Weights of a small self-supervised image encoder.
Model: arch vit, activation swiglu, num experts 8, layers 10.
Training: 7800 steps, batches of 128.
Rows from block 6 of a small self-supervised image encoder, named by matrix and row number. Rows with one number within an expert belong to one neuron, the router's apart. Each number is 128 + 32 x the weight over its row's rms, rounded and kept within 0 to 255. All counts start at 0. Numbers have three digits each.
Before each expert's rows are labels from the 100 images, of 14976, where the router gives the expert most weight on average: "peak at" is the part of the image that holds the peak. Only what is clearly more common there than usual is listed. The data: microscope photos of single blood and bone marrow cells. In brackets: how many of the 100.
# router: router (model.blocks.6.mlp.router.weight, 8x128), inputs 0-127
# gate: expert gate (model.blocks.6.mlp.gate, 8x128x128), inputs 0-127
# up: expert up (model.blocks.6.mlp.up, 8x128x128), inputs 0-127
# down: expert down (model.blocks.6.mlp.down, 8x128x128, transposed), outputs 0-127

# expert 4
peak at: centre (42)
router.4:144138176107180144127158122158166098147135100143140182083134124166122159125148151136114104132128161143138059079113085139147061085135247151162182127166118091145107165105124096134112115139123114100103094108103117092130109119132172106140129168092123131160093213148126142085140092146127074090134149212109192163118150097150154090097043148116072163127121147123131148133125165175103122172143
gate.0:098138115100080130123104146088089147172099166059168079122121228109122067157143164125115118109142169114105135169166116108118148138108145153118081102098061135124181166119126113131106121138111087100127152126163142184084101125144154100088144151097165158125178100173122111169206169111170152170132098131166058110097099127143153097130140065098128177101128196091170126143105151082156106136094
up.0:091143062111130129112118191132109140100116189070150085091116080124135150149170108100078086103212117138113117131153137078151113142172149153133092131103152100180165084070108113159161164118176118116134155112086192136161158100160153108152117226166127180157152125122147144143132140134118150092099153110121096078082141114097109095127099071096164127103130066114186141100182144105118159081117
down.0:111116102117199164146116092128110118138158128131091115133045157075164080067160105042110119187117162115095148099151157180131123090156179150105171176199162112137164112113115148143191151142092175110110059155133111156123064142121127127134116159148110146086119150082107079118156103176144116104133191116106121148117131136140153114090133133110052156120138179143090148079127139180152130160149
gate.1:185197077101133077072094135117157100125113103120123183135142140138182068069086065091162176135131163173139123122128152131124108097157141098107050132165070132170129109133181120113109126081152083100108123179115139099144127171132109131093088164132100155156190089086137132079084152122121136149183082122142138123149178133171072143113175075108142080167147137132120097126147143135143065108110
up.1:084099081187157120151108110138114186160106086131123095138144095101103151160133154111097158123119102109168105141097075138094154155060168106142165093133177119108111150193098157098134157105120143184139156186131129181131103043102123176126164089137117130075140167199136105164116080136067101155153148132176112153194138104138122106158090160156103141128115173167098093129128093128097207122091
down.1:210114112152112113150165095059104107071068151146069131115088162149152139131101138114193086161168126152107090149233108188177133115175072169132126143109056077156104113134163143084116080169084110202157106119119126123134132128131116109100118119126096111107090141135095118146201139144154150123124140088115191155116095131125133195175103120136116130140123076132098119146133121124099106127146
gate.2:160110104106102085103146110143124084100149092130088143102082094107197156086149084177175131147152137189103121089179141177139140104164115101118153173129170154091188112077157176139145108106124198156096144085123160123150136156134111128122142093120117070097126124048115113134134111129169119100177188136151123134134084141120038105144128167104143103174121086208138066084148148147134129097159
up.2:130151114141095077176153103177168178106116114156127140131108080144107142147110095124163153114076081114149137135107099169127119152184080099172155139123159175100144111171133049113067146127130144200137113207152113098117135120132092096118188078102101098123143149121205149079160096110116075195119176139148208127124093112140151143113108127074120120154093163150081116123184124149155101119094
down.2:150143118092143165154137184088143043113073183117102151130131143133133108129090103079105134168142201182059098123160121169125080130137129189143102126146139135137141167107128180123151084181113082132158136079033075152137094092142131108086120107100123147132076088179145087097123145115134138110161170130090130106100113149146136196125151084108112131098109163150114179143086154144147141088194

# expert 0
peak at: bottom centre (37)
router.0:087142121102121090161129126109138111134178122131141126136093159090124126095143088123135142163133031108146143142129111197094143135069094124143174111068110168109186137132139135115160128116136124065152105123085086139155155145079069128118158104230152125116171076083121126109135140081125074156095156042139121050100128140166112133100158190150198161116117120110130135091104162113160136121093
gate.0:061089083144112088128108123105095211171131115095104112101115046098119160115129099122131187181159119128172135102121134119095121135101131116143116084092172054146180106102121125138134143084142101201147138153125205158137174114164166119110152137077148142051125090113130121171020098126122175131143124143102106083109143094132137128173089105106142153123124121109126145087181141122091166108117
up.0:125117185144107166121154115108109081106127114137104135151048178158181088178171133105150109145108128126108088138092187155133179139141138145087134207167104162097132115125141159067059111147094152110169127120132106139118100089030100183114187104111145150162135111133123109098207127126092108083155183139157136149158152143140133145113174151169117118131150144127118071147111084117130046100159
down.0:155142128143086111133200115115103141125166104119128134159135111149158125118177149130168156125125141107189070180192183134133170124029130119104084164056127134156148079099129125130079163095094136137121158174205193110107117157089104147116153153130106130159107115161134100114112151088135138091168152104171143096120169106131115120180097134120250078106117122126146129109133098148138174148101
gate.1:143185165129181191193069092186136137112168089169102099132133146125088177206124132126095129128119054170145121181132077136144077131110153146143139066093120091186116156163113131130131105112104136162109103116113148124105075086104129155179058145162110142223112118108145172095149103125117132111131118152134118128172156132119111157111145080113112172176149174168098167136146113169130133121076
up.1:186067138073124177178108136129141100138133156173133147154150158124108128188141151069158107143165094117177175111112176112129060197123145130172108144127147186119142133109098096141116120181034139159164124125115061132091128065112097098171115132145135159120126176123116074182097068161099140195149119145116160134139102125171117161117113114140107166120149180084077146105177103107107130142126
down.1:125147116156054176162127144126163099205118142123115118122068146167152093152116082135127146124147115134105149132163120142134127188129061151061203102133149150151126110163129128139095085178136123108103140064089122102122149096141112114114144119071081173182119148147130117135155136108147122116135108187167094133113171103056143042151209160126187199145146126169090112154138097161123124102154
gate.2:144150051148134122124102153139148202069130159188092129134151078138183180066103157144079123075132050160077145100105082123106059099090108162111140128072118144128124095165156139164129085056138068151178161111131159093124106085133111075148091102127121077108141170122118117115154116106125161099141134066149090126124164123115153119115134096195114080109147170149104132129119129134104153112099
up.2:115127067104129092153088141146072149096149136166157162129177088144118160128100138091127138115135086144113121076153127142138137076169144136167158202124101138073072149175137114096100143124177105104182178099090091117146111083143086064163150111134094184058124164126172182175134127189171125115186116110060147115129077131166136119195129109142116149099108127153092135112102157169084145122160
down.2:188181137097116133040108151179139157180118130112140187168163109137144150156137086142165140139189177171158147087097188101120161150144127095150117088123131141121156173146143145111081089139137083074077134115197175137178132126161166182132153125099127114119086133091127167143107135180139123118127149178188134140128124087074167145132105106112046188122126145153144085159125084145146121091099

# expert 5
peak at: top left (41); top right (39)
router.5:101153158124084081189070167098089154125133175133120135169166082121112128145146085102135129126144059117200156196125106158132167114140091113103157095071090171135127135084128106120139117138142101091145138133150134118153122197147057083130109124163138140134167061121159093152136129116122126100168143062132107068127134131166130094121203142204161136091047111161111107135103103123137098073139
gate.0:116123170157168151089098148130167085177129067146131106088130130124132134142110126119141180116162112105074118100134144154085147118063172155173170108187135112109142132121131091057099142128121113079088056107149138154100115173124164171100161159129145120123077128186177146160100133079073088183122125072097135103109160134152081073094115146172166155172173182091136131153103103144060156108109
up.0:103132132097133124147123177073154157170072155121106124140110132190152139152171190132102060099141118103155100151123162145189093122142095135132147130054111168109150079145126124210085113122117139092167066153110128128143131103124109116063079147129117141151105088103089082090164127209148148154120135176155114191117137142119124184156166110120079069112101073126139104173133099156193111118099
down.0:121153177106151128168148139140223112121179157119127148142143134112118106110099145109156141107179123128124089147130118137159145118084080107139080101154115098115115133175136143127075180159134131112076131101127109149109129166105121167125133089091158141061174120120129132107130135103075124201122078084131046088123122168069098143085128158191127141095157099156169130205033166157186143101100
gate.1:105118114177100116117079142142100172135092140073138141136166197074161113181120109075176117136121200074179113100094160151156134132097118158091131115156165135146196208183081115134109124119136172132113122109135122091128121129137170153123150158155118093133109097105139116118100111161151127183068150106071114137110117111101202124073131137097047179090141101135107056125123138165156125097088
up.1:122111064098108142134163081105145096114114153135157151126195102157141086114182175118113139160123097124089108084159108100092084132121091133177133079121089184124124144075140139126097086142124156094123179123050062108155116153165074019123130167163144146122095132118115147145138142101123072103149215104167132117132115162098120152119165150103167160058141091085107125126150170158106150157131
down.1:178117059159095098109158122139143133143147156161093177106162152165096169138145087167142145044123106172101133114077137187149106115076166122157139115111135082130100141106130126066126124147077170128160099097101104189158202110146110103097140076109117139091162143104061115134092087195149155146142107154189138116119140177108092138117099123062115151114164099106116133088063186154104120155128
gate.2:121132143141185081159153134152150095174082086144141118133136114131145101127128233106105105143108124096123113154094100106110131144116125174130163096169176089128108152137127167153087106127167119180095076107057151128076094112147188128141102134133103040112161129115126145143145121157078153121181098152126072141165173158129214119136160083106121153072114179094116095149140109112170180181086
up.2:144135144103095151142142109159135171143145243121073162129126076127148160105101102109114088043109058206077094127139102137133094090150105112061057142074113118115141146131145160111153114118117103129121161135124139117194144145058117125176087113108126144167131118074179127154146184107169132153155129134132154113086143066113172152147108109142134127124081110186138193106117096144115114120140
down.2:128109179130107124164116131133139144114166092164128150091096131113125205118160117151129119128123112191119064086183094095148082152061112153191128127166129120166137130152109200114136140140109180204171077126085124174155080139124093097088172147108154116147147124100145116101129108163092092232142096139106178134083097106170131130125084162103129202124141091093155103100107126139123072141140

# expert 2
peak at: top centre (33)
router.2:187131123099165093112157095071128139132112090132120194169151127147112175120137118130150203156087070147136159118139075165137110095066103120095130154086105166101076117130154182100167093135063144151139134113124120109140134144089096141118110116195073146154126086083078127157096147116131112161178120072153131088144184132123072082115216138112166061172142139115129130079126133095088124146137
gate.0:103091116162092160159144114161132196093106197123128096092099155097126135142155155153091066093148127192142140120133136115152122179116108138090102115135150106120170116078148120165166163110161144139100161121178182121169107090127154108121122152102130138105131190098131115119128126174199148170030151079131125086077085077097137076075140161131153183091068090164168171134104113128125125124171
up.0:193177109126079102110102109140087132109144137157109142154151118136052089141151063082162147084108073138125158114077141092072124083189112158159138175112108188143103148117129093115119129137154136111135113134183150159160119144180125108149084202153081149172136086130056173176119134144115134088168114105117127124138114126168157116097163084104167033121145073112107154145159162109122118104091
down.0:096125126084093097108079141140090158139140139151120182095160117128149185104147137094125116138097151166165061112159176151131145167107122116124055150124121123123133081123173090159100155052068124168135160074109126179210136158156135165144139089080123157097145097106138076062119129146165164130122093154126113135079089127102106166149090147138216103138146092131201062130138126131134127124172
gate.1:123135189168166138098164187149096098127126132148120151108183098126121160113120066097158081068127154160099148119116101144159148060191154108101146111119097113113101136096208082118140104150170098132134109163151172123077139185097129171123142103095169135183067119178142177133141146126102102091153083075100132100108167105162109098106133142115120119154102074153100184124066144158060089144158
up.1:134109123067110101138123120102160050139151116185105071141075103147152077164140079091161111123222070064077138173117179149141096093092085128146170115163136141143152110092088126168126162158163112171057133140152113186134123108155160175144170155140143112131122133145167128147177106140137128172083147109152148103131063137166099176147076147118122162137150114135132075098144118169157164123158
down.1:090117155136122143121047139136186170157062179083115115104149164057138118120134140057107144103100180130190170093074144069149100200141135107137082094138134130174195143137138115161117107108121089156079076120167131143081132174119138148173140144152140185046134134101118146083142119155134187143107137114145097128116121120131133119117155133085070148113145078138162131157082162134108081136112
gate.2:178152134126195162117148073157109122107135104122132163116141145138126193125121144120070103102151079158074072070155090126183104103115208105165114162079116104144095102137152159131157150137092201206132132135174120117120116134089130096145161085135117134123116182145149121141106089128108134156064127155139217104121132130129121115092057114193148163131124088104158111078162155114089132152182
up.2:168115122135146120139157119151104167066127136151099173123157165115161221128108091106151075120109138151157129052157152137145119116116087099175160140144117149158071114137140130142179160100097142168108113129142134078146120077097093143154098150158048116134105182093169155116099108118122165157104190171127137159167108129131081154124148134150098089150069064162075126094212093149093147117185
down.2:137069167165170167113133138139118109059070110117109142104099166082115173114172111051111121163115135202121120052116179129107140147131074127106128141125131094173120103131135096175129108142082109125087081141151112130132162131123109201148221099128103124144072164141146210103123102097101115115159164157156114135122111101156142171120064160135097076134158081155092166107119123174102112151130