config.yaml
dataset: "microscope photos of single blood and bone marrow cells"
image_size: 32
color_jitter: 0.4
positions: "rope"
pooling: "mean"
projector_out: 128
projector_hidden_layers: 2
residual_init: "scaled_by_depth"
Rows from block 4 of a small self-supervised image encoder, named by matrix and row number. Rows with one number within an expert belong to one neuron, the router's apart. Each number is 128 + 24 x the weight over its row's rms, rounded and kept within 0 to 255. All counts start at 0. Numbers have three digits each.
After each expert's rows are labels from the 100 images, of 14976, where the router gives the expert most weight on average: "responds to" is what is common among them; "colour at peak" is the nearest of a few named colours to the mean colour under the peak. Only what is clearly more common there than usual is listed. The data: microscope photos of single blood and bone marrow cells. In brackets: how many of the 100, against the usual share in percent.
# router: router (model.blocks.4.mlp.router.weight, 8x128), inputs 64-95
# gate: expert gate (model.blocks.4.mlp.gate, 8x128x128), inputs 64-95
# up: expert up (model.blocks.4.mlp.up, 8x128x128), inputs 64-95
# down: expert down (model.blocks.4.mlp.down, 8x128x128, transposed), outputs 64-95

# expert 3
router.3:098129101129104150096133158140129148131119094160137127128115133150100121142149104124143100155146
gate.0:095133126120086110100071131116104112102134079136175136118089176139111108131151130140160135161113
up.0:098123128140101112092098142137131097120130082119157123123090156166099114144161125126151144161112
down.0:088127093095135105121124149121117102109165078150162102168117131152118125139118137107159124154081
gate.1:136142136089120162153133093099103123140113110129154112140121143126109148156090117134138151128142
up.1:124140132095113121159108102123096138147127123102114108147097190117158132117148128164115074129085
down.1:137137090128116093155138120135143154098117123143128162137164158131078089184175095128156147141128
gate.2:107129100134114097145092083146112118148156105113094120125122096162159074127109106148167099113071
up.2:112125145091123129198147087118150109104133109126145098096119141133138101146154163129103101123152
down.2:116106096145122066133107115115140127144123138098118082109126134106165127121121141114161119135146
gate.3:126102114176111076138104159143095138185141178092109119160103118097169106182120112133134110139111
up.3:112111123158092116082100135121067133155112094130127174151110093132137145133134113111104125155147
down.3:158148135117101184147122171128132176130130082152140142119102152113097119148134089124132138131145
gate.4:173139138138108182124160148117163123142127133130143119110151120150099162160122097096094180138208
up.4:111122134113071097142112129109094154135109143116119118111103080114158094134138134154148081145125
down.4:101109136145159144106180131089136149124137125171117143153152097127150113140118151145110157126083
gate.5:174086139118136075176163122114151127128151129126157115123131154149160138133156102084133124116126
up.5:093095096094089158085087078150125156158140124117119155153131107102125083137124124163086122128118
down.5:143133120108149123113119113131122144146157122131165126138135126151115101162104185087135123149128
gate.6:137103122118128216123173083129139136146144144139131152107117121097132148128134155096106123116189
up.6:125161125142126089154099136108125138111107106099136122142122120136136103152110076117174143121085
down.6:096142123134076100121113123142133161109135115149137082121145136088140113132122116154125119160102
gate.7:137133150139144123151179108117143107115142156097126126142109188160146136148153146085117128116135
up.7:103166174147138165178120120115162147103155130122128111149119149159149135119147109109131084139113
down.7:171093144111170191108140136139171150134120153142106122117147163117118144139171127129153126119124
responds to: cell type: artefact (57 vs 9.8)
colour at peak: purple (61 vs 21.5)

# expert 5
router.5:138131145176108107106116191116150173145102132118141167094158143138118147134139089132152134119128
gate.0:124134137109122092138109130147142175137143186121124188145158138108142106103140146153175131125123
up.0:178144141176150162110145105090107119155097125124107164090132105137099133098134145109123149100162
down.0:131125143110142106151160144138083104122122132099102139112119149131117143087152140087111149130122
gate.1:141107147054130105129170112121132114122094157104144125118111131090113128117115150118093155099161
up.1:110161103134103143129114094123157109093119089146107099126109170140108134139152143116129087119115
down.1:145179106159144125130108104087113108137144133145136152145093097188129121108127126115120168140125
gate.2:101109094136123073134156100132174122086078119133109132167138163087108106173133106130116111092106
up.2:103090126110129095147146138150108139150079128128114172166140135087133129152112123152145167107130
down.2:160119119135122121137085133134077150098166072136153078101121093144144143114090122144094115154160
gate.3:121121137142120140078090121159061114143132118132152162130115114147123091135139112159082096158085
up.3:109109164099116120103157165166136070119153127150133110113084150134121122106133160141103174142123
down.3:068110139135162141116146118133114092130142120156133143181132132123163121117141158081156091137152
gate.4:112183113134105104109136102160123127135072157116113147114179133099115160095114128108117149071124
up.4:130170144106121098097109179158088165125093140076115130104159160133132141092158098111127134125140
down.4:109134130081146130141137118122153127178112186118104117168141114092130129146153133132115132084117
gate.5:113141162114141163108147137163115045112135119133153148131153104088166135123155157145104143138108
up.5:117171113142123140087114170192112102113123121094122170111163154105085143099148107169080127078097
down.5:063119125136131145122114127176101097122157126159115152143126128140148148104119161129131097125123
gate.6:115140109136117140106136112149071098129134112113163123123124132107130158095156145116151109143153
up.6:111105138121134112134105111159125102082145085164119098153113138095121109153127096165094119158093
down.6:127154119130116126107126153132151136147104151148126166121133170159079123108119125126130184136109
gate.7:166100134158118136135103117137068162121093109146153095103206141138129135173134105137098100123149
up.7:110162110113109103138140123123165122115169138109104154180083125129119108086105145098167134126118
down.7:095112147175135104105106180121106125129127162113125138136121124106127138156108145154067090135150
responds to: cell type: promyelocyte (32 vs 6.4)
colour at peak: purple (56 vs 21.5)

# expert 4
router.4:133109155148151119138161133148091110127130093151163120173147133163110128140156064135063188131127
gate.0:146110130087137119136153142129104155145120139110128148143153076122156096108149172122124131124142
up.0:078122133162142171117159124139131114131133121109122100130149143091139156156108104118152119107098
down.0:119166131141107137146170134113155160111107122125134107160143175152144119099143085084142136131132
gate.1:141137144103118134146118129135164168157153180100112106092064140143162154108143133116156112116152
up.1:103119137145143107145146133133104109106121078188172130166134166129085122128143095167113147133110
down.1:105125112080156130149114126112136149129124124108096119116086140147107119146139128100163134131139
gate.2:089163135128111119124122128193093140102135053142135162118133158103106148149153092179100119098119
up.2:099162150132116103124143121175096166095127064156124125123150182117098135109138075156101148143144
down.2:108142127143159109141159150130134104116121132106137146122146126151134136127126140134102128086080
gate.3:127113142136098132138113120125136159145092188166144198129110112124143160080119181120158111118092
up.3:139143085135159149129138133155127149156114151108102140119128138146119128121114152144145106158137
down.3:143104117164141142109138140102150157147115146145087106127103135092104110079151147109138158186117
gate.4:127151122135144131155137070117198128097151118112127083140121144135131130124115136123134134136118
up.4:135168138144120115118146056090142114106109118127162140151124129120121113126104145138110147146130
down.4:109146140104164159142138105130121123119081149108133133114120172103133135110118167152114129116127
gate.5:136129112121141158163104084112085115121130161108130126103114103112127164101125133140145125129138
up.5:130141120123126089163122159142103086085141106121120155162174122116131151089065118175125110097116
down.5:137125121145074128155153083161123141103106134148117153104132126126174091094116139138121130130087
gate.6:128142156088083159097096151076170143165124155110146154080148118168112111118152117103157154134113
up.6:090151142133119112136139158141144132082117079135156087106133166117122129129133102131097156101120
down.6:159129118124112130129125109103139137090146101150128085146101145143112130123147157103144148132181
gate.7:163075113086141126160094100099127124128120131142113151141095104132115130100118156129154131122141
up.7:142138161107099137118148133139105112141133136102127163140141086151110160084128127109125151135168
down.7:154139137114084093149144075152135133119104163105116164141131112079148082093148145141122146153113
responds to: smear: peripheral blood (100 vs 16.2); cell type: platelet (67 vs 1.1)
colour at peak: pink (91 vs 24.2)

# expert 0
router.0:083124091107142166126148132141161120130118116177136084107088102131152087134113157130170123120096
gate.0:159146147155154118101098077130128095092139189141121132102136140136161150117089191128108132124133
up.0:143124130137136128120123082139111096135113138129118087112133120107112166167083137118093142112139
down.0:140139122132147088170119130141111120136124126150121054126121182138123116147122106168138115139115
gate.1:141127141128126134150144122139126102131106116127100073143160135142163098165201105122170103141090
up.1:121179078133104143133110095098134141160147124115112189111103134161131126105097178122148140118137
down.1:170134114115094158160168141118150137134143153103107118110112145115133136120136153099117115121148
gate.2:130133186128105088093110098115084129130145121099171161119158133135133162101098119151115127136116
up.2:136142107150123171141134162135156137112163080190093109133134112103079118143162115130122151140161
down.2:117112138087112155149145122107169112137121148091141145100109106119143112120119139146120139161147
gate.3:155100178153120100131126153146127163147111139096107148174184135146207131134127137157085103117162
up.3:168147139157114096126104137142118114120130074108186122121167130119105145164109109125097130135095
down.3:134130086122152080110114128129126117126152097187138140143166123136124123160110119140165089133092
gate.4:123081103101136153137191125094165156133124181130120116133096143107128117115128152131137120119115
up.4:104125101106142147117154143127145113116141134161104086118113155103118169151149200114141119118174
down.4:124157107148149117100121140112112099161141130171139131100178097124123122173100147121160125082143
gate.5:129131137149121092098114094139108117125116113098136158124136154077122090152112140152103091117120
up.5:140134115089157146139147121100122131107153108133145120090129089166089162117115132119130183113145
down.5:142126138105128166109109118144119125116137174129121158090119152109142096100114143120146153133135
gate.6:131124174124128157133121163141135159161101134106115161151178112112183108115098133173100136105128
up.6:116131162092150156168097108086097146164151159116094137132111143123163103104124195124149131138163
down.6:119115132116183169154157141113144126149088168142091163118085130140118167125150134120120156078152
gate.7:136158117160132167149135091120119091099097123080122151130110154108108155132136141097117123125163
up.7:121066177120149154171128124119134129161133141194111166131108129113133146123141163144121115140188
down.7:085111128122115074130065111146085131136120098140126105141145101141116090175137114144128110153130
responds to: cell type: lymphocyte (41 vs 15.3); cell type: erythroblast (36 vs 14.3)
colour at peak: white (47 vs 21.6)

# expert 2
router.2:116093101095118094135142117140132138119130114131152120096111096083088138096113154138125152119129
gate.0:156114124175121126115123119115115133149122149140137134132146140149153123179108119151123133127162
up.0:102086108097118098109144124164077098126145134146128168160135107098121130136099122140147142104126
down.0:138108108141098137114125130158092106143091175108140192142143144112170140159120138134099116080144
gate.1:166100128196120127149115132133119151132130145130112131165126119153175130149098105136118088121105
up.1:118121113123136095124149126143088104155137129120115162137089108106131170104092124131122160109137
down.1:116124139140109088135136146157083096184138131090148152166106146178155165121148123102127109112106
gate.2:148137140114095165149127148106115147180130146115076170133102117104151124118115144135136095102087
up.2:169132142125141159154113114108117149142142198129072158146107099150160138085097147139148131103121
down.2:128167138119104136132155159112121111117125132128110121165155094162138104103094189086181174162118
gate.3:141099103093113126097117141142099156129112145106072169158172127118148101115147167110165121106083
up.3:116170157119104141168105103129149112160122123087108129119127102144182097115129106142124147141139
down.3:117154137139132124128122081136113107125104131140173159132134135154124106148061133155121118142151
gate.4:116113119117145095140164163113107133131107083143159114138127127132071104099157122146127173122144
up.4:135096173127102113146169143092128154141121088148186094123126175112105092155166104129115104148127
down.4:120115115116093157065148138125147137126075119150120140084109103100098156106128153136097180132123
gate.5:104134142128105119144175156129150121146151163136133139137119143116132153129071112128130150084122
up.5:113077114136102104104169130114115128127129111151127135171120116119115085138113116127165147136118
down.5:118101144132135119110098144183112106143162147094141182135101146114179137161138090137109086107142
gate.6:152098150154139145101114140126104101095134097140130149142179126086105101119118133137145143121099
up.6:137122125122113138153124129109105128151125143138158133144148106154130138152135119149093110110149
down.6:152156152135119113162138112140115135173141134114109141180171136130154100157095133145111113121118
gate.7:110176103130173138159126091136153151128135124121113133123138137162100141101120139104126131149115
up.7:133100113171130169087169147126131121135123153147149124126133139095140122109145145166125107117109
down.7:129147113139118131108078107099183127107137132112119132093129135097134096115139134121148129174118
responds to: cell type: plasma cell (32 vs 3.6)
colour at peak: purple (43 vs 21.5)

# expert 7
router.7:128107153133128084155129105112107107115117094154134112170129129125174107121113173129164119137083
gate.0:127148134151149101115089105150110120118111127124161156161144063118118141110123132134119098094180
up.0:172113147133117150136153155121163153185113138124188120126121154132141098117144116140069122154094
down.0:130146129109157153130172136098152143113123090113153147115164142123124133113094124118160179123127
gate.1:126096123145150149126114145147080112156117076131097107160132100117135157136104146126116102103149
up.1:130123089104147130126168150128163140103103068106152106102088135124100149155108156124084105104143
down.1:108121161122142144142160137145122132130116099154139109130149127112121086119145118163133115105153
gate.2:140127119080143114157119120120102097129164081106137101106141109126121125131152143122148105110133
up.2:132138123138148145122128103151133093095136119130104138118134135144162152125127125156157105104086
down.2:123126174105131154151126184124140134134092127111109132112130174112145116121151087146115143147155
gate.3:119134095128161094088155144123181125107115137130156129085138132115095102104124124121140155143115
up.3:123124113133094169142120140112099136159131113131116113128131111128162137147152120146111099099164
down.3:154160171125152101108127131128127134154171110130105148132173125146138105131119120106151159138083
gate.4:120140191155127098149132113129091187100146133118072077130146148148127085136115187138101148119126
up.4:107124152165124118088119122125072104120094113089146135122132119129121147085085109125153124160080
down.4:137110141163131148125139092094137101130169162102141097155080115135100116078096124106123133131158
gate.5:112138110149087151105116149138115125126127133103147147099140141151118148115126079133141114121137
up.5:126098114133127126126119131097163119144139133106129121127149102120108119136124098082159140137112
down.5:135142101117106131064091158159112150121153141123127178091160115099153109151144118148129095163114
gate.6:102135075130105143095114116162155151116103145161148173112165105107144113123112135109120129130085
up.6:110133140127088078165117116078119101115121112120119133110128141119141121141122129126120144139086
down.6:113155112131105152120102075111100108126107084160149139101156066111145140124080146178114105129108
gate.7:147119130146064123114183158130116139130126103141161134143155127148106112117119107134109134139146
up.7:131125132158094126122196144129158156103118099135134125142164177103090125126129129145110145113157
down.7:134077154163146141150159179117131132105126116114106088163123187125142121125153123152123089123106
responds to: cell type: erythroblast (32 vs 14.3)
colour at peak: white (55 vs 21.6)